Rows from block 2 of a small audio frame classifier, named by matrix and row number. Rows with one number belong to one neuron. Each number is 500 + 40 x the weight over its row's rms, rounded and kept within 0 to 999. All counts start at 0. Numbers have three digits each.
After each neuron's rows are labels from the 100 clips, of 14976, where the neuron reaches its highest value: "responds to" is what is common among them; "loudest band" is the band of the loudest frequency at the time of the peak. Only what is clearly more common there than usual is listed. The data: synthesized solo parts of chorales (CocoChorales).
# fc1: MLP up (model.blocks.2.mlp.fc1.weight, 768x256), inputs 128-255
# fc2: MLP down (model.blocks.2.mlp.fc2.weight, 256x768, transposed), outputs 128-255

fc1.43:451500550500500597500464395509500447625500499388528500500500523500498567444500500500500488500500568496500500500557500472500500518561500475380500591553506500500458500519494428500500471500500425500500500500520500582513500500500500512500511550582500500500500500461481500500500500500516500500500483500500500508532500500462450481500563608534500417540500495432535480500465500482500500437552
fc2.43:500534558500500398476500520500502500438500553500591500532500500500500500439500496490422459604546488500500498449581500500548500500500452470500500500500500536500426500565500564382597476500460500562500500500500500500484500463572450500500463463500606500523487500500500577380500500500526491500500500570555498441500427498500500419500500387500524518500462547500500530500524500467408500500500
responds to: note C#4; cello; viola
loudest band: 250 to 500 Hz

fc1.62:546566628500500500399466468500549500468487475450562500555500462406500473446447559504500556501500538494500460500500558528569581511438474500460578500500473530500500500455500500506522500500504461500500673508500448469452500500478556500500526460558500451420534500472500602517500464500558500588500556531500570486442500527500500429500500500550500500510439500482487422500500500582472489500500
fc2.62:463438500495500497500565521559500588558572500532481500586559550500500450512500500500500500500576500473538500500479500504500500539542521468459528535500553467500500587500429500521500500500483500444443423500537538462582500529568500500628500490472500500543500579475500500500500500487500500503472500469441517500409536567527426500497537511467500500484466595509523476542500500500500571509529
responds to: note A#3; bassoon; tuba
loudest band: 250 to 500 Hz

fc1.674:480426500418537568500500500500482500500483594420500500500500500523544500500500458500461500500500492489449390500500520461484589537500500500500561500527500500500600500500541578500500519486475511437431500477458505381500463491500500471537452500491578448500500477520500604626500500533500496485500439500500480500495500545500378500500553505500500500482481495491588500474500558500500405500500
fc2.674:500500553495500500500500394500500500500556572500500500568500460500580500525500500500571500451486500500600500405458500489500500522616523500500500494471500500539518500500500500559560500462500487422500500500500500500564549500500524526500457500484500500505466500500570500545512500500514457408473500362449471500500530500500500493476500532500500500465567500538500500502611507477500512500517
responds to: note C5; note F#5; flute; note F5
loudest band: 500 to 1000 Hz

fc1.342:500547391500500395500500468541509568500465508500500527542500509500459463383536498426500500496476488474503500500472552500572439500500537452525500500457537451500531500510489500500500500444500457506534500546472500500448500464450500567500500481511494500519500500472500500500454571471572542500500500555500530465500588417431500441500523500500409500500453542500500512500446500453400500593480
fc2.342:512534531500636577417500557510504443500500500500500391513437500485495500510500510500531500515432500403442543500500476463408405500500500500528500570500500485500500556479500500500500500500466500473522500560500500505457500500561445569500583500500500500481470469490379500556500500500500451553536500433500436500465538505500540377500558500500531514413500433570442500505424500468500500500419
responds to: horn; viola; note B4; note F#4
loudest band: 250 to 500 Hz

fc1.414:500500500457500500423500500500565502568500500500587580453500500500430531500508500478500500557486483500552500500500500582500563500511464565500500543500441500500559500500500500500493475432335591500465500500511500535500500392500500474581500509500500450500500500500583500500383500500500500500500398500500515500500467531449500438475500564410500500488500500555462555509453500544531539390434
fc2.414:462520547500463497500500500537535510500417500516590500500446432500500500500500553515515500442500500500500538500415549513500581573500378500500500500464500507539500435500500498471500541500456584500500500500500500500500457506500500558500453500500414594500500484518500502452500417569500485500500553500554500478500472426593391367500500500500500440616500559500500500471454500572435500418587
responds to: note G#4
loudest band: 250 to 500 Hz

fc1.176:500502604546500405500456500577451500500500500472554500458500500565500413500585500500500500515579434500500446500640457493518500441500500505500507500500500546500520500500524500479500525500500500500500519500435500412500500500423441500444617500462500535500500427500483500500547427500500533470500500459493541500500500500431530500500482500636492500500500462500500481500490500512518503500500
fc2.176:500500508520500500490395500500500598500500500500507549468489500512500567500500500512552424539500500589410500529500500646486500500477500614474512500500500392500500443500500500547500485500500481485500500500500500450498500555500600500500522589525556573509461513521500500500463500500500485500550515500500500514500500500462500500551559434500494500500500500444500500565500560469536500500548
responds to: note C#3; note G#3; bassoon; note F#3
loudest band: 250 to 500 Hz

fc1.481:500500500478565500500500500500537534453523607480500500424500500538500500512500543500423500502474547435500374500571461390496421500500500500545500491608500561524500500480500500500520500503478454500547500500495500363500492626543518500561618506583495500538516581589397500500500500525589462504500501447500500500500575500500419491500500500500465500568500500500500500500500445500500453488498
fc2.481:500500500499557500500498500500500521500500526518500500500500500500500520500500604417562632500500432492500415469401500390415471604500500500500500531484500449500500500509576528500501500500500507500500531500500500500500500500500471500500500458488500514387514543500594407518530500500500500500500538476376500500404500500486500500500477500500508500500592496500500490500480500500507500471450
responds to: note D#3; bassoon; note A#3; note G#3
loudest band: 250 to 500 Hz

fc1.654:500606565500500467476522462500500500463500500485500500500500502429500482500500500502500534500511428448571528502500500500500500533500432500522500500500592465500480500468438500500465549419500510500486514500550503549365500500508452504385508585500500500500589475500446500574500500500599500656500500500500500552500538568445500500500500500536464527500419500500416500486504500423500454496564
fc2.654:500437500515500519500500500500500510500500500500514449500500500533405460503390608500500500508603495570540510500485505478548498556500500500500577537446474500500521512372552555500500500500500629549500500475475500597440500397500500486500500500500574500500513500500500500500597500500453500500500500500453583481461469500441500511548376465500485500488480500500500500549496562500500500500525
responds to: horn; note A4; note G#4; note A#4
loudest band: 250 to 500 Hz

fc1.244:500500467533500500532485479534429500521500500421396500500502491385546482500500437424500582545434500500543518500500500500487500500542563412500500500516500500500500500500485500522588500500500476526488529533500500575498470479497500500371500574501546500500469524582510467500500500500495515499500532500500547444463500563469500507500550500501500500392405500415498461377500500500500493446500
fc2.244:469500500543500500467530500428479483500414587551500393422416457478536533495478471597467506589537500500440526501540500566545500500500500448594387468432500472500500467593500501500500500500606500500500500500465500462466500493500500500469500432500500549500506505500500502460500578576500438604534500500500500517577500447506479500473500374430522500495518500548500535500500463500424500500627
responds to: bassoon; note A3; note D3; note B3
loudest band: 250 to 500 Hz

fc1.245:500562500500500577500500544558500555492500546500560500500500500500500500500500409500460500500500424483500489501526500500495500500474500548394604587445437476500512500497500461544500414540500490500389500531500500500500500500586500500541468513500477500500500500554500500500500500500500532484500500423500500500542500500460500427427403500556500528642500512406478500500500551580377534500500
fc2.245:524500500480500526477385500454500509500447500500500453500500500500500500500500486388500500500443415374440500500500402402500500544500550500500437485500500500527507500500519500500498437500500500471500500500500500554481500500500502500500500500500616610500500500500545500488500500462509500543500454500523500500486521408487570500571500518500573502500506410536466428654500500427425496470398
responds to: tuba; note D3; note A3; note B3
loudest band: 250 to 500 Hz

fc1.42:455556500500528500602500500500500500472460500500500500528532500500453517500502592556590460473500407500500500470500500477500567500523500610500500500500506496575500422500385473519516513466500500500515500572500551551496510544515500452442500658503500500433500400562500500490500500500494355500500426500500517500546497452500500500478541483523469500546500500498418428500500527495477500500601
fc2.42:475500500500476500500500634453509563500500472500546483500500553500500516500500500500500540481559429470500500500500500500500500500509529560500500467500500524538500574431500500500500512500497500643536500500500500500500465500500444563517548500558435515500528500500438479500500500500469496644476484500479500500490620413500500464500500516500500540436420407500473500491403474500329500422500
responds to: note D#4; cello; note C#4
loudest band: 250 to 500 Hz

fc1.644:500491562500567500500465500500401525485500575465427538507500498505532500465506500464488581541500425500500500538469500485500500500504433488379558467521540500418548500500489500500481496414452502500500600500500500500438500459460500427466429600500519469547508500481440591534469489487520500591500500500500518500500508535500475500500545520540525500497449500500500500464500500500561508502500
fc2.644:433500443500442502569488538395418489532520500500452500500500500519500500470528487550500591500570553589500489458468536500548472500546500538453500500500500500532459500348500517532517500489500500548408500437425476559500500500486500500476500500490413452500523415500500588500436566500443523522433500512500514500500449497447448500500417500440500589500486513483625500500555500500413509475500
responds to: note C#4; viola
loudest band: 250 to 500 Hz

fc1.619:476487500488573569459500411500500516425500458471500501488500510525500500500500400427566500500500469455514543500551500483500561500405473500461564500500422477483500422500500526500500430387500500500500612500456500546523500473500500559500521460500500444500500500458500515500500498500434521500533500500525500500500500500438422408500500500573500497500421497500444500500550500487500456532497
fc2.619:500471500500546500500500492449512534500389403497500414500500500500465506554534500447529451407513533418492525500500500594484403500500468500536500491478500486482510414493500515439500369574500513556500500567565500497500500500485500500500500500522500500500500552500500489458406500525486451517500376500500500355500500500473500500549544559496487500556487566540473500500601500365481530500576
responds to: clarinet; note D4; note E4; note F4
loudest band: 250 to 500 Hz

fc1.209:500500500500325500500500494500500551500500500500477500454500500500469500400500500500569533506503500556500446500525479457513500500500469527500500485372500500446500500500383500510500500500387500603500500500500500532602500500373500468500500566520500495405500500558500558430500500500500500500500500500476500500474500469500500516500562500434500500500500500500548447500521539435500318500500
fc2.209:455500500500500500472500570500500500500500490500500500464500500500443500500591500538500500597500500500451500550500500438500500472500500453500500471500525460500550500500500443475500500500499500540501577529500500500500423500500500521408500551500500469500446535500500500486500500500500411559500523500515500574500500500500466504523523337647578492500407500500500567500420500457541500435500
responds to: bassoon; note D#4; note D4; note C4
loudest band: 500 to 1000 Hz

fc1.417:453500500500500489500504500500561500525500492500500459558471500498500527500500563491500560529525484500500500532521474445500598500556520500500500458515536539472362541500500448476493672500557518500479500500500500500561487500500399500500500500523500500583446500458459340480456500500500427476497519546500391482500520437473523374500575500500599500545500500500526545612500500518566490441500
fc2.417:422500500488530500500460449470500582500500500500536533485500509569500500500518500500509500426506462500500500500500500557376500500531500540392500482500504500504581500500500500500500500447425442441544500630500500500426500466415500588509593500500500500495473491500500500463500471500500470500424500479501500492500558514581500500500483511500500585500506500500500500429431500431490391481500
responds to: note D#4
loudest band: 250 to 500 Hz

fc1.444:423500427500545528500500500563500500498437500500419452500506500528452461500500500500459500500579500500530500500500500447500500500500579440518500500414573464472500500450474500500433500500500500500449620432504487500500414500500479500408500512512500462608500494522500371540500480500500562567500529507485500500436500429465500500550500500500500500506524500532347500531442500500500500479471
fc2.444:459500687438500506479500500500476426453500500575500513500500439565500481500519500500451480466540519545500610464474500500500534500516529597500500476500510564500544480500500512500383460500500500500576500500500500500500500484473500500511500500573453553500471578500500443500429500500500500583500566451534523500503500464500614564500580496500500500546500529500551532500500500507466500500561
responds to: note C5; oboe; note A#4
loudest band: 1000 to 2000 Hz

fc1.227:500463528526500500495500597430418500500500500500500500500498504514500508500500552500500511500476447552566500500531452500533500603500624500428500535500522530511502563500500475547499500500500533500535500500500500531500500570493466500500500564512500500445500532465562500384458500500658342565500522386474546500493500500500500439500500500514465500549500500361500500500500500500564492500500
fc2.227:495500500420500523500500494482500500500500645492500536500500505500500484608500500500500510633500500500500452488500500527500425500513469586500470458496500500500500558429500484500500500500434520500500528580500500500500500513508596531500616500500500545500500471500548450500500500500500500458548500500513500500500550500500500418498405372500514549495500500507495543433531500495500447500583
responds to: tuba; note G#3; note A#3; note C4
loudest band: 250 to 500 Hz

fc1.71:560515500521418500500498490500500510461515415500464537444498500557500457500491500500500431500533500494500545526500500500468410373491500500500500500500500559500492525500500426494466569466425500500392620500565474500500381500456411500500500500413500534500476500500514467488500500500612527500500500500500572499500500500466587500500500500590500500509500500500500500500500529425582487540545
fc2.71:458500476500429440500500500460483500493461500500500500500500500544589562389532513500526500500500500629430524500448500541500500500510477557426568500500500550629491500500500500540549500500500465500458462530500500500463440500617592500471500589500527493417515500500554520517469460499365500553481500500500500574500468500586500416500626500458452500445500500500533500598439442500500492500491
responds to: note C#3; note G#3; note C#4; note F#3
loudest band: 250 to 500 Hz

fc1.543:503583546500521584475500500500549500429500500500548500602500500500500492500500500500500494390486546500424442522488387508500500648511500638456500500500500500502485500500500434500452500496500500595534500500548460546587500551500500507506500436580500509500500547500473486500494500500500500489500500518539544500500616500500458447500500517577500556500437515451474500543500532500434500500576
fc2.543:500497500500500500567564500471562448423500487482500500500482500422609502467507507500570563500361500500500447500506500500500537543500435438500562500500500348500500500500500554506500608500502421460500500468496522500500617500513509500455500500460500546500561500502500448498500500500500500426421481538500548574500494500547500541500500502525542500430500500500478500436481486500500500435500
responds to: note C#4; note G#3; bassoon
loudest band: 250 to 500 Hz

fc1.687:485539446525494500500500500489535453500500500500500486535500500460482500500500500502500375460500500517464500500500408375381527500500500586500548500500460500478398500446500500500500566500500514500538497500500500500500479500525556406539551500500461545494542500500500568500461500501513457499500500500500565500500500554500500463500500500500602500500500500533500500500480500500668436500500
fc2.687:500501500500500500500460419456475478483452493500512500568500500527558505456500573448452500332449500487480520492508500487530498581547448433491500500500437500500473473500500500500500500520439500500500459589494497443479596500506500633418500596440517522487513500443462613500516528500570500500465500519500461479447456500500500500503528602413494500500558538500571549500502433435431500453503
responds to: horn; note C5; bassoon
loudest band: 500 to 1000 Hz

fc1.237:438505673500462627521500500500500517369500500500553500500500500454533500500497500531500500500500462473449500500499472488500570500478500500426500500500618490500463419541500500500544548468473423500508500500500500500463393500500546419516541500548500500500500499470500544524500500565500508500500512602503500532454476574475500445500500500500491500500500485500392528500452546500444500470529
fc2.237:471468499500500367523500402500500521500551398477570456600593500500500491565500517500500500500500500500500519503431460496500566555500500510500500500508500500570572500500452500535568491500500456519350500500599471559500500500551500484500515500500500516516452500500500500539503500447500484500439500500500500500419538509606487500500511500451500338500500500412607491500462559500500558528500
responds to: note A#3; cello; note B3; note C4
loudest band: 250 to 500 Hz

fc1.679:617442446500424454500500430500496441493489471500436498500500500376452519517453500500500500551500500503510500500420500500500500500485575414500500500556500500500544572500500500500500500533457481500500500500576500500433500500446500448575500560484500500500436500593479527500500480500565500488500500500519500516500488500450521500523500550500500500516500478469500504378495500500502461500500
fc2.679:515580500433479436500411529435500419500603500500521500500500439500500500509500486500491500543570500475449505530500500500602500500500500493533446500500500500500568472546493549500494470415481500520561500488405500590547500423433500598500500446500532660500446436450500505576500500595446500502347500500495542500500500500513500487451531500500500500455522446500500437500583500500500500528507
responds to: bassoon; note D3; note E3
loudest band: 250 to 500 Hz

fc1.50:400547478345477481455474500509503705447517500500500500547459502517523466500500497461394515503456607425488500475487371541500520500500520500499500522500500500500500500416401507505463461500465500453425500463528500482568465514500551500500500500500572467500500508485483470605500500500582500500494540500495500502467577480467517485500462500535427491500526500430500500500418512500500500391455
fc2.50:398500500460420427542549443500499500500537500500603500500500493513500500462456396500550500463460500553500489500500500460452500487500595520450500500500500572500500522500485500500469500481500477523453533500436577481500500494500500525393556500500500505500500417592500500502478503500505500498500500500500500533500616500495500428549500500500466500492503549573500493500497578500476511481500
responds to: note A#3; tuba; note G#3; note C4
loudest band: 250 to 500 Hz

fc1.219:500642472388407500521459500500500539500507490500500455500480497519539478500500460500500430432500516500500553500557482409556475500500537512500522500500500568460500500500500500500500504564415500687512500538500508500500455477556436523431500500500520453475448462500500500500535500500501500500544573500517500500500519443500500500590585519502561500527354500525456500500481499500500500500500
fc2.219:397500500572500500500446500527500424500500500500572507420500500473500558559500500530501471610500500500500500500500500500500500500500464509603537500488556500449552457500500500500500500500500500500500452500500500500474533373500591479506554500500500500500482447500500457500500500500500500500543508500623448500500500500465484500500421391500518571500530575515595500543453500508500513541500
responds to: bassoon; note F3; note F#3; note G#3
loudest band: 500 to 1000 Hz

fc1.479:391500515500500500535550483500500500368500509528503492620500500500500500500500528500500500579500500500578500521693485478500364500500589500437547500500537500500500500500476500500500500500500484500536500500500446500513377500490453500539500408520409505500278563551432500476500500500500449500571500421537500485507443476434500486500650500500447500500500500500500488572463460530500448500500
fc2.479:590484566470450500510500500561500500500500639548500501507495500412514500491545500476486548500500480500532520547551500500448500500500500500500525500500500500511500500500500500500500651500500500437586589500500500483492442500461500480500448500500500500500367500500500500517466500564557473557523500500500500500404528500500500500560500411500500500500439500530492534500500444473500500422500
responds to: note D#4; viola
loudest band: 250 to 500 Hz

fc1.594:507500500417563500500525500506457487479447500500540500569530500500480500500500547509500500535425543459500551500515500462500584500478500486500500534500471500500402475500497577500500500381377497500500500585489475500500500490500500543500500486590533469502445500543500506500514500500509438454621500568500474500428587500500407499500500500520500493500500500497558533495500500473550500500500
fc2.594:496400500500449500421500500563498409546500446500551533500573500500473484465500500500589500500494517542564500556500500500500481470522515500500500514500528500500500500465500509519500500500622500500513434500500500426485500500586498500433500514500500446500401572518456591500505456500500500533581500459500522500505500452429500500446540496525500522458488509564459500500455500518416520500473
responds to: note A#3; note C4; bassoon
loudest band: 250 to 500 Hz

fc1.705:500589551500500500500500416544543500500500432500519436500482500480500563500500500500500500518500541492500495500507500500500500616500431545500524542510454510500500512500500440500500500423500500562487500418568500567500500530500553419515500457578500533500500550500505546500500500500500415500482507500500500482500477584500482410487500498440536583500500602464491440500447500429560500513500
fc2.705:500483534590500500500431428491500500439500500500546498523500500500449500500500530500487500500500548500558500523500500500579500602556396464500500547418479500500448533500500516500432500500323500534569500373474500439500500500486466500433500580500500543500500500564494500418500502553608500510444500500579500500551443500500500500500550500572500500428404500500480533500482421500624500500497
responds to: note C#4; clarinet; viola
loudest band: 250 to 500 Hz

fc1.467:469536500429500442507500487515503532414500500500416533416448500500500500502557477486500507500417500420500508500591475555500500492427500500500413500500451512500510500504417500500559520500474500628420500500525471500500500413492562415500500500569500500500500500453500540500500500500500500500555461563492536500500560539489500640500500488508500477437500500471471483500359440461500554550483
fc2.467:500418500501492528437500535500500457500500489500511549549513500500500500500500487500500443556619500500500500500500503548463527500500500500476521596423408381500500546484434509497500503492500450500500459500500500500470500500500488546442500500450443455474473494500470500500500501500500500500585500500500500500590500500531500407505500423553630500500500500500500500598428541500500500462500
responds to: note G#4; note G4; viola; note F#4
loudest band: 250 to 500 Hz

fc1.746:650612430500443500410543500552500568481493536500500500500484500500553500500500446500500500500500563500500500500481435500473500438500509500490500509501500500436500500500500516495534463551500429615500500500464488490500500500415578528437500448458500500457468500500500500533500509508483558500503500551500542500445500561449526500459498500451520500490500541500472500473445552507500429487500
fc2.746:469500517452489412518500486500454453500432464467500500500462532500458486454500500482500500517516500500490559500425500452500500461500443452497480500500474500518550500589489570500500500500408500500500500500566500500500500568584460548540492500500507475493434500500476522483500601574500431522436500500496500443500425591500519521530465470529500412456500500500565500580568500512500448495494
responds to: note G#4; note F#4; note F4; instrument: clarinet
loudest band: 250 to 500 Hz

fc1.188:431500539500500500625500497500419578366572427441393500496500500500470475500492500398500502594528500419515500571587396518480500500503475500446447500500500536500500471509500500582534431500500498604508582517570500500463500500500500500500401500500500500500500500480472538500500500500469552500580500500500427500488500384391500500500561620500500500500461500459500500500464431500500500487466
fc2.188:553500500500500500390545500500417465422521500500500466500452500500500512500500500500438500630547500500500500408500500500500565588452483500500500500457500500562500500500467532500500500586500582505500637500464500547457500530498481550500600500509500500500500419500500519500500524604658458500461500581577607459470449500500454500500500344500518479500500500500500530518597500500500500431552
responds to: clarinet; note F#4; note D#4; note F4
loudest band: 250 to 500 Hz

fc1.196:571452458500500522500521458500500500486611500500500501379500500500500500500475514500500428500500546500533383576501471500497496500500500528512500600592500500500530500500618438500496482500488606562500492500500500354573500500581500567500500501500500500545540500543447449468500467500500500516500500473532513500464500414500500575500500500469544500500548500499503500405500500423459500546539
fc2.196:453500504397521466500500461500444480456558538478500500493501500550500524500484533475494539445500484500516522567474500485500500500611500462500500515500500500554500550500552500500460500500500559500500500500482500500487500487468479577500551500489500569376500502500467480597472502500500500629497500504500500446500503538498500500491520500504408459473500407500500500498500500615500500562392
responds to: clarinet; note C#4; horn
loudest band: 250 to 500 Hz

fc1.171:507449500500597500499500500562479500420500500542574581500393465533500500500500565552500500469500500448500500500591500500500485500437500500500500572500500566500533500500533500500500455500500500500502547500500500500439500472500500561554500500542500500451471603447500510605500500499503500500569444486510500500500500500500439475500500500643500493500385500500470500470466500514500500521599
fc2.171:500500500561524500500500500502500500500500494500500500521491500477485476500513500440500500500500500482500500500500500500500500430500427500500482500500500530500572497500528401453500500500508500500509568500628500500500485634500500512500500528441500604500500500500500500500500515589503497500450392500500500500432400394435475500500500485500500500500500424486500473471444500441500500500472
responds to: clarinet; note D#4; note G4; note D4
loudest band: 250 to 500 Hz

fc1.581:500515500582500500500500497525416559441532508500508500461500536601545500615500564500560500611500389500500461500500500511490500500500382500500448500500439551500471457500500500500432471491500577500500500500500500380500521388500500470500500564500472506604500477438519614454447500500500565520498485432489500500439493422464500536500547514608500545548500500500470500464465432500531463500529
fc2.581:461500500441455500500500500374500434500500485633500453500500500394467422500466474500500500493574500500500483495500482478500464500500467500556500500500500500579500500480480500500500566500441500500500616500500509500500559500500430551517500536500562500512500500491473500500500555596500500424500500457500548569500491500500500500449475505500500589500464500448500455500535500416500500500523
responds to: bassoon; note B3; note C#4; note A#3
loudest band: 250 to 500 Hz

fc1.635:493495519500626480491492500421525511500557500546500553396500500422500500500500500424500496522500500414500500469500464500500426500455524516605500500500470500500440500436500500500472500500454541455546500500546406418500442500401597500562500487509600500474509623500500553500472562500564467572517500500500580492500580578500397453500500429500500500500500500440545500500425500590500500567432
fc2.635:484500500500500529500548500478531500462482628500500481500581500455500491552588500520523500500500522500500514534500530500500424528628475517500541531535464500500500500500500500455500500500459456447500500500500500500492489500500500512569432374494456524537471561501500584483455500500413490500519500461500500500500457490592475523500622472500507500500476500537500397413500500500455503500485
responds to: note C#4; cello; note B3; note D#4
loudest band: 250 to 500 Hz

fc1.675:500531469500562532500570500424516500445500528500500500386500504595500500572500500500579500500504500442500500550579465500500555387500500500565500500500500500500500435500429500500398510455473500500490500523552500400460500500448500500500429435500500500592543500465500506500468500500473579442500575500500500500500500450443500530500500615639506452500510427500500500500500500500500514500500
fc2.675:410400500458500552500581500500500477500522500500441500500500500500500471442500500500532500582559500500500500515500500500372500466500447530500500500500390556555500500500521500446485585463464500500500445554500500500570511476507498533524598500630435500500534526500443485636510500500500500543418500500500472600518500500500500500490453446500500500560496595500500429500500500471412520558500
responds to: bassoon; note C#4; note B3
loudest band: 250 to 500 Hz

fc1.393:489500479500543459474500459500620508445500500437540454465500500483500500566500426491500497481500532410500528500500448500500500500500529500560576542500500500541501507391452511500500489425487500419482522437516500500550437430500507524480543445500500459574500500502526500500500500504556500530523479500529500500500500561500500429473587432500500553457537459478542486514500422500484513500500
fc2.393:581518477500537500500584500500562500500432500500491513564500554500448479495531500472503565351427477500446465434459427517480501500500500500500595514500500489500500500571440500504500432500558396422465500512566500500524509500500421503439507427493500500522500556500513435500500500474438527529451500500500500533500500532491500500445500500525500522480483459537392466500442436501533516577500
responds to: note C#4; cello
loudest band: 250 to 500 Hz

fc1.396:500532500502568500469500500500419500545500500496500500491500500500534500500500500548500500443500394507500500500503490500542500502500565500521500544529513500502522500468574448500597500469504500500500500570500500500500500463500442540464576502547500500486404500520500500423500500500580500452500517500485466500500500500448431417500500459500500500544500572410507500477442543521405500414500
fc2.396:500500426500586500500500556486500527500500462471500424511500500500394500500478550500500500382506416500410528500500500475558487500500525500500500550531535500619500500500546451422480500576431500560523500500500500397508500549500472595462500500500500500500410500500492500500500500517500499592536527500539445500500547543500561500444530500481500500500388459554459524570439516500470500500448
responds to: horn; note A#4; note C#4; cello
loudest band: 250 to 500 Hz

fc1.243:571638543500500500484500500527477584500500500504500417496548500459524500500500500513500430498500529500500451565500430497571500500500497500523500510519500456500516500459503500493500466500500480634500500436500470500500500388500500500474500500492500500449403500626500541503500500500500500500500500500551562528467500500500500459484500583500574500500500500542500500443357492573500500483500
fc2.243:383422500500500500500534458486500484500494500500484519500500500427500534500504408500583500500478427550512500449500500488415500500500500500500500500500500500465399500500500566500500544500548500500500500500500500449568500543615350500500500500500570500577500401500500500500500500516500486500486508524528500501500528600500500500585500442500500500500433500496485500514605493500473500430538
responds to: note G#4; note F#4; clarinet
loudest band: 250 to 500 Hz

fc1.241:500477492454410500498500492513565570446500466500500531452500421567494500500616463371500531500539505500456500470500500500604500508425500538518500538396555562494544479482448500500533456500432422505458500524488500526500536500473500500499500500552500505500430466500500500536576588500461500500535500500565500486500500362500500578500460500486500576500500513473419587472500500500559500532500
fc2.241:500480534500500347500441500472479429424515530572500500544500449500498459500500477500422500500593484500500500564518452500500553504500438527515500560481500516552582588425478428500558419409500439382572452550478583465479435458417500500465500548500500491500500419500500500574499500500500500500500571496547385433500463530500505480500521540500586500500500471427500500500497500500500500450443
responds to: note C5; violin; note A#4
loudest band: 500 to 1000 Hz

fc1.340:549553500415544500538549500479463500500500500500525448564500500401500500477500467524422500500500526458500414500500440601500520500486500570500561543500549500500478500428500521500500500493500518500500521474500500500436472526515500500500500460567500480500500570500500627529401533500459500514530519508464535523449446500489505500506500500500480500500500487472437454500500500500500493514470
fc2.340:507432555500500423467524500500500509477659500450506500506528500457552494500500500500620451579500500500500470449500500500500500522500470482500500424500520500500500500500500592500477441500500500500501500500500500481500554433500497500509610420578525500500500500513461555500500410500500505533528500500544553500559552542626456500450533396514500500388500500580476476422500500500465500446500
responds to: note C#4; clarinet; note A#3
loudest band: 250 to 500 Hz

fc1.242:500500500500500500594512500544500500556518500500500469500500480451500435500500500500523500454574453500500500469500445534478500585476500559499500500504500547506455505463500500500500546500500500500611588500557500500500393500521452500454500500567500492500460500386485525608500500500500443500574500556500500490500500500478483500500576597500500500500500500399500500500500498474562500500621
fc2.242:561610500500555500544500500500500570500500500469495420588500500500538518500479500462500500500485546500500573501500500348632500500500500500500500500500465500500500500500500500500500537488577559463500500459500500500500500626500387389550500500500509500500511543500547582500500500466500540500609500500500500510500500500500500500500500615500500500463500500609468500453426500500500500500427
responds to: note G#4; violin; note A#4
loudest band: 250 to 500 Hz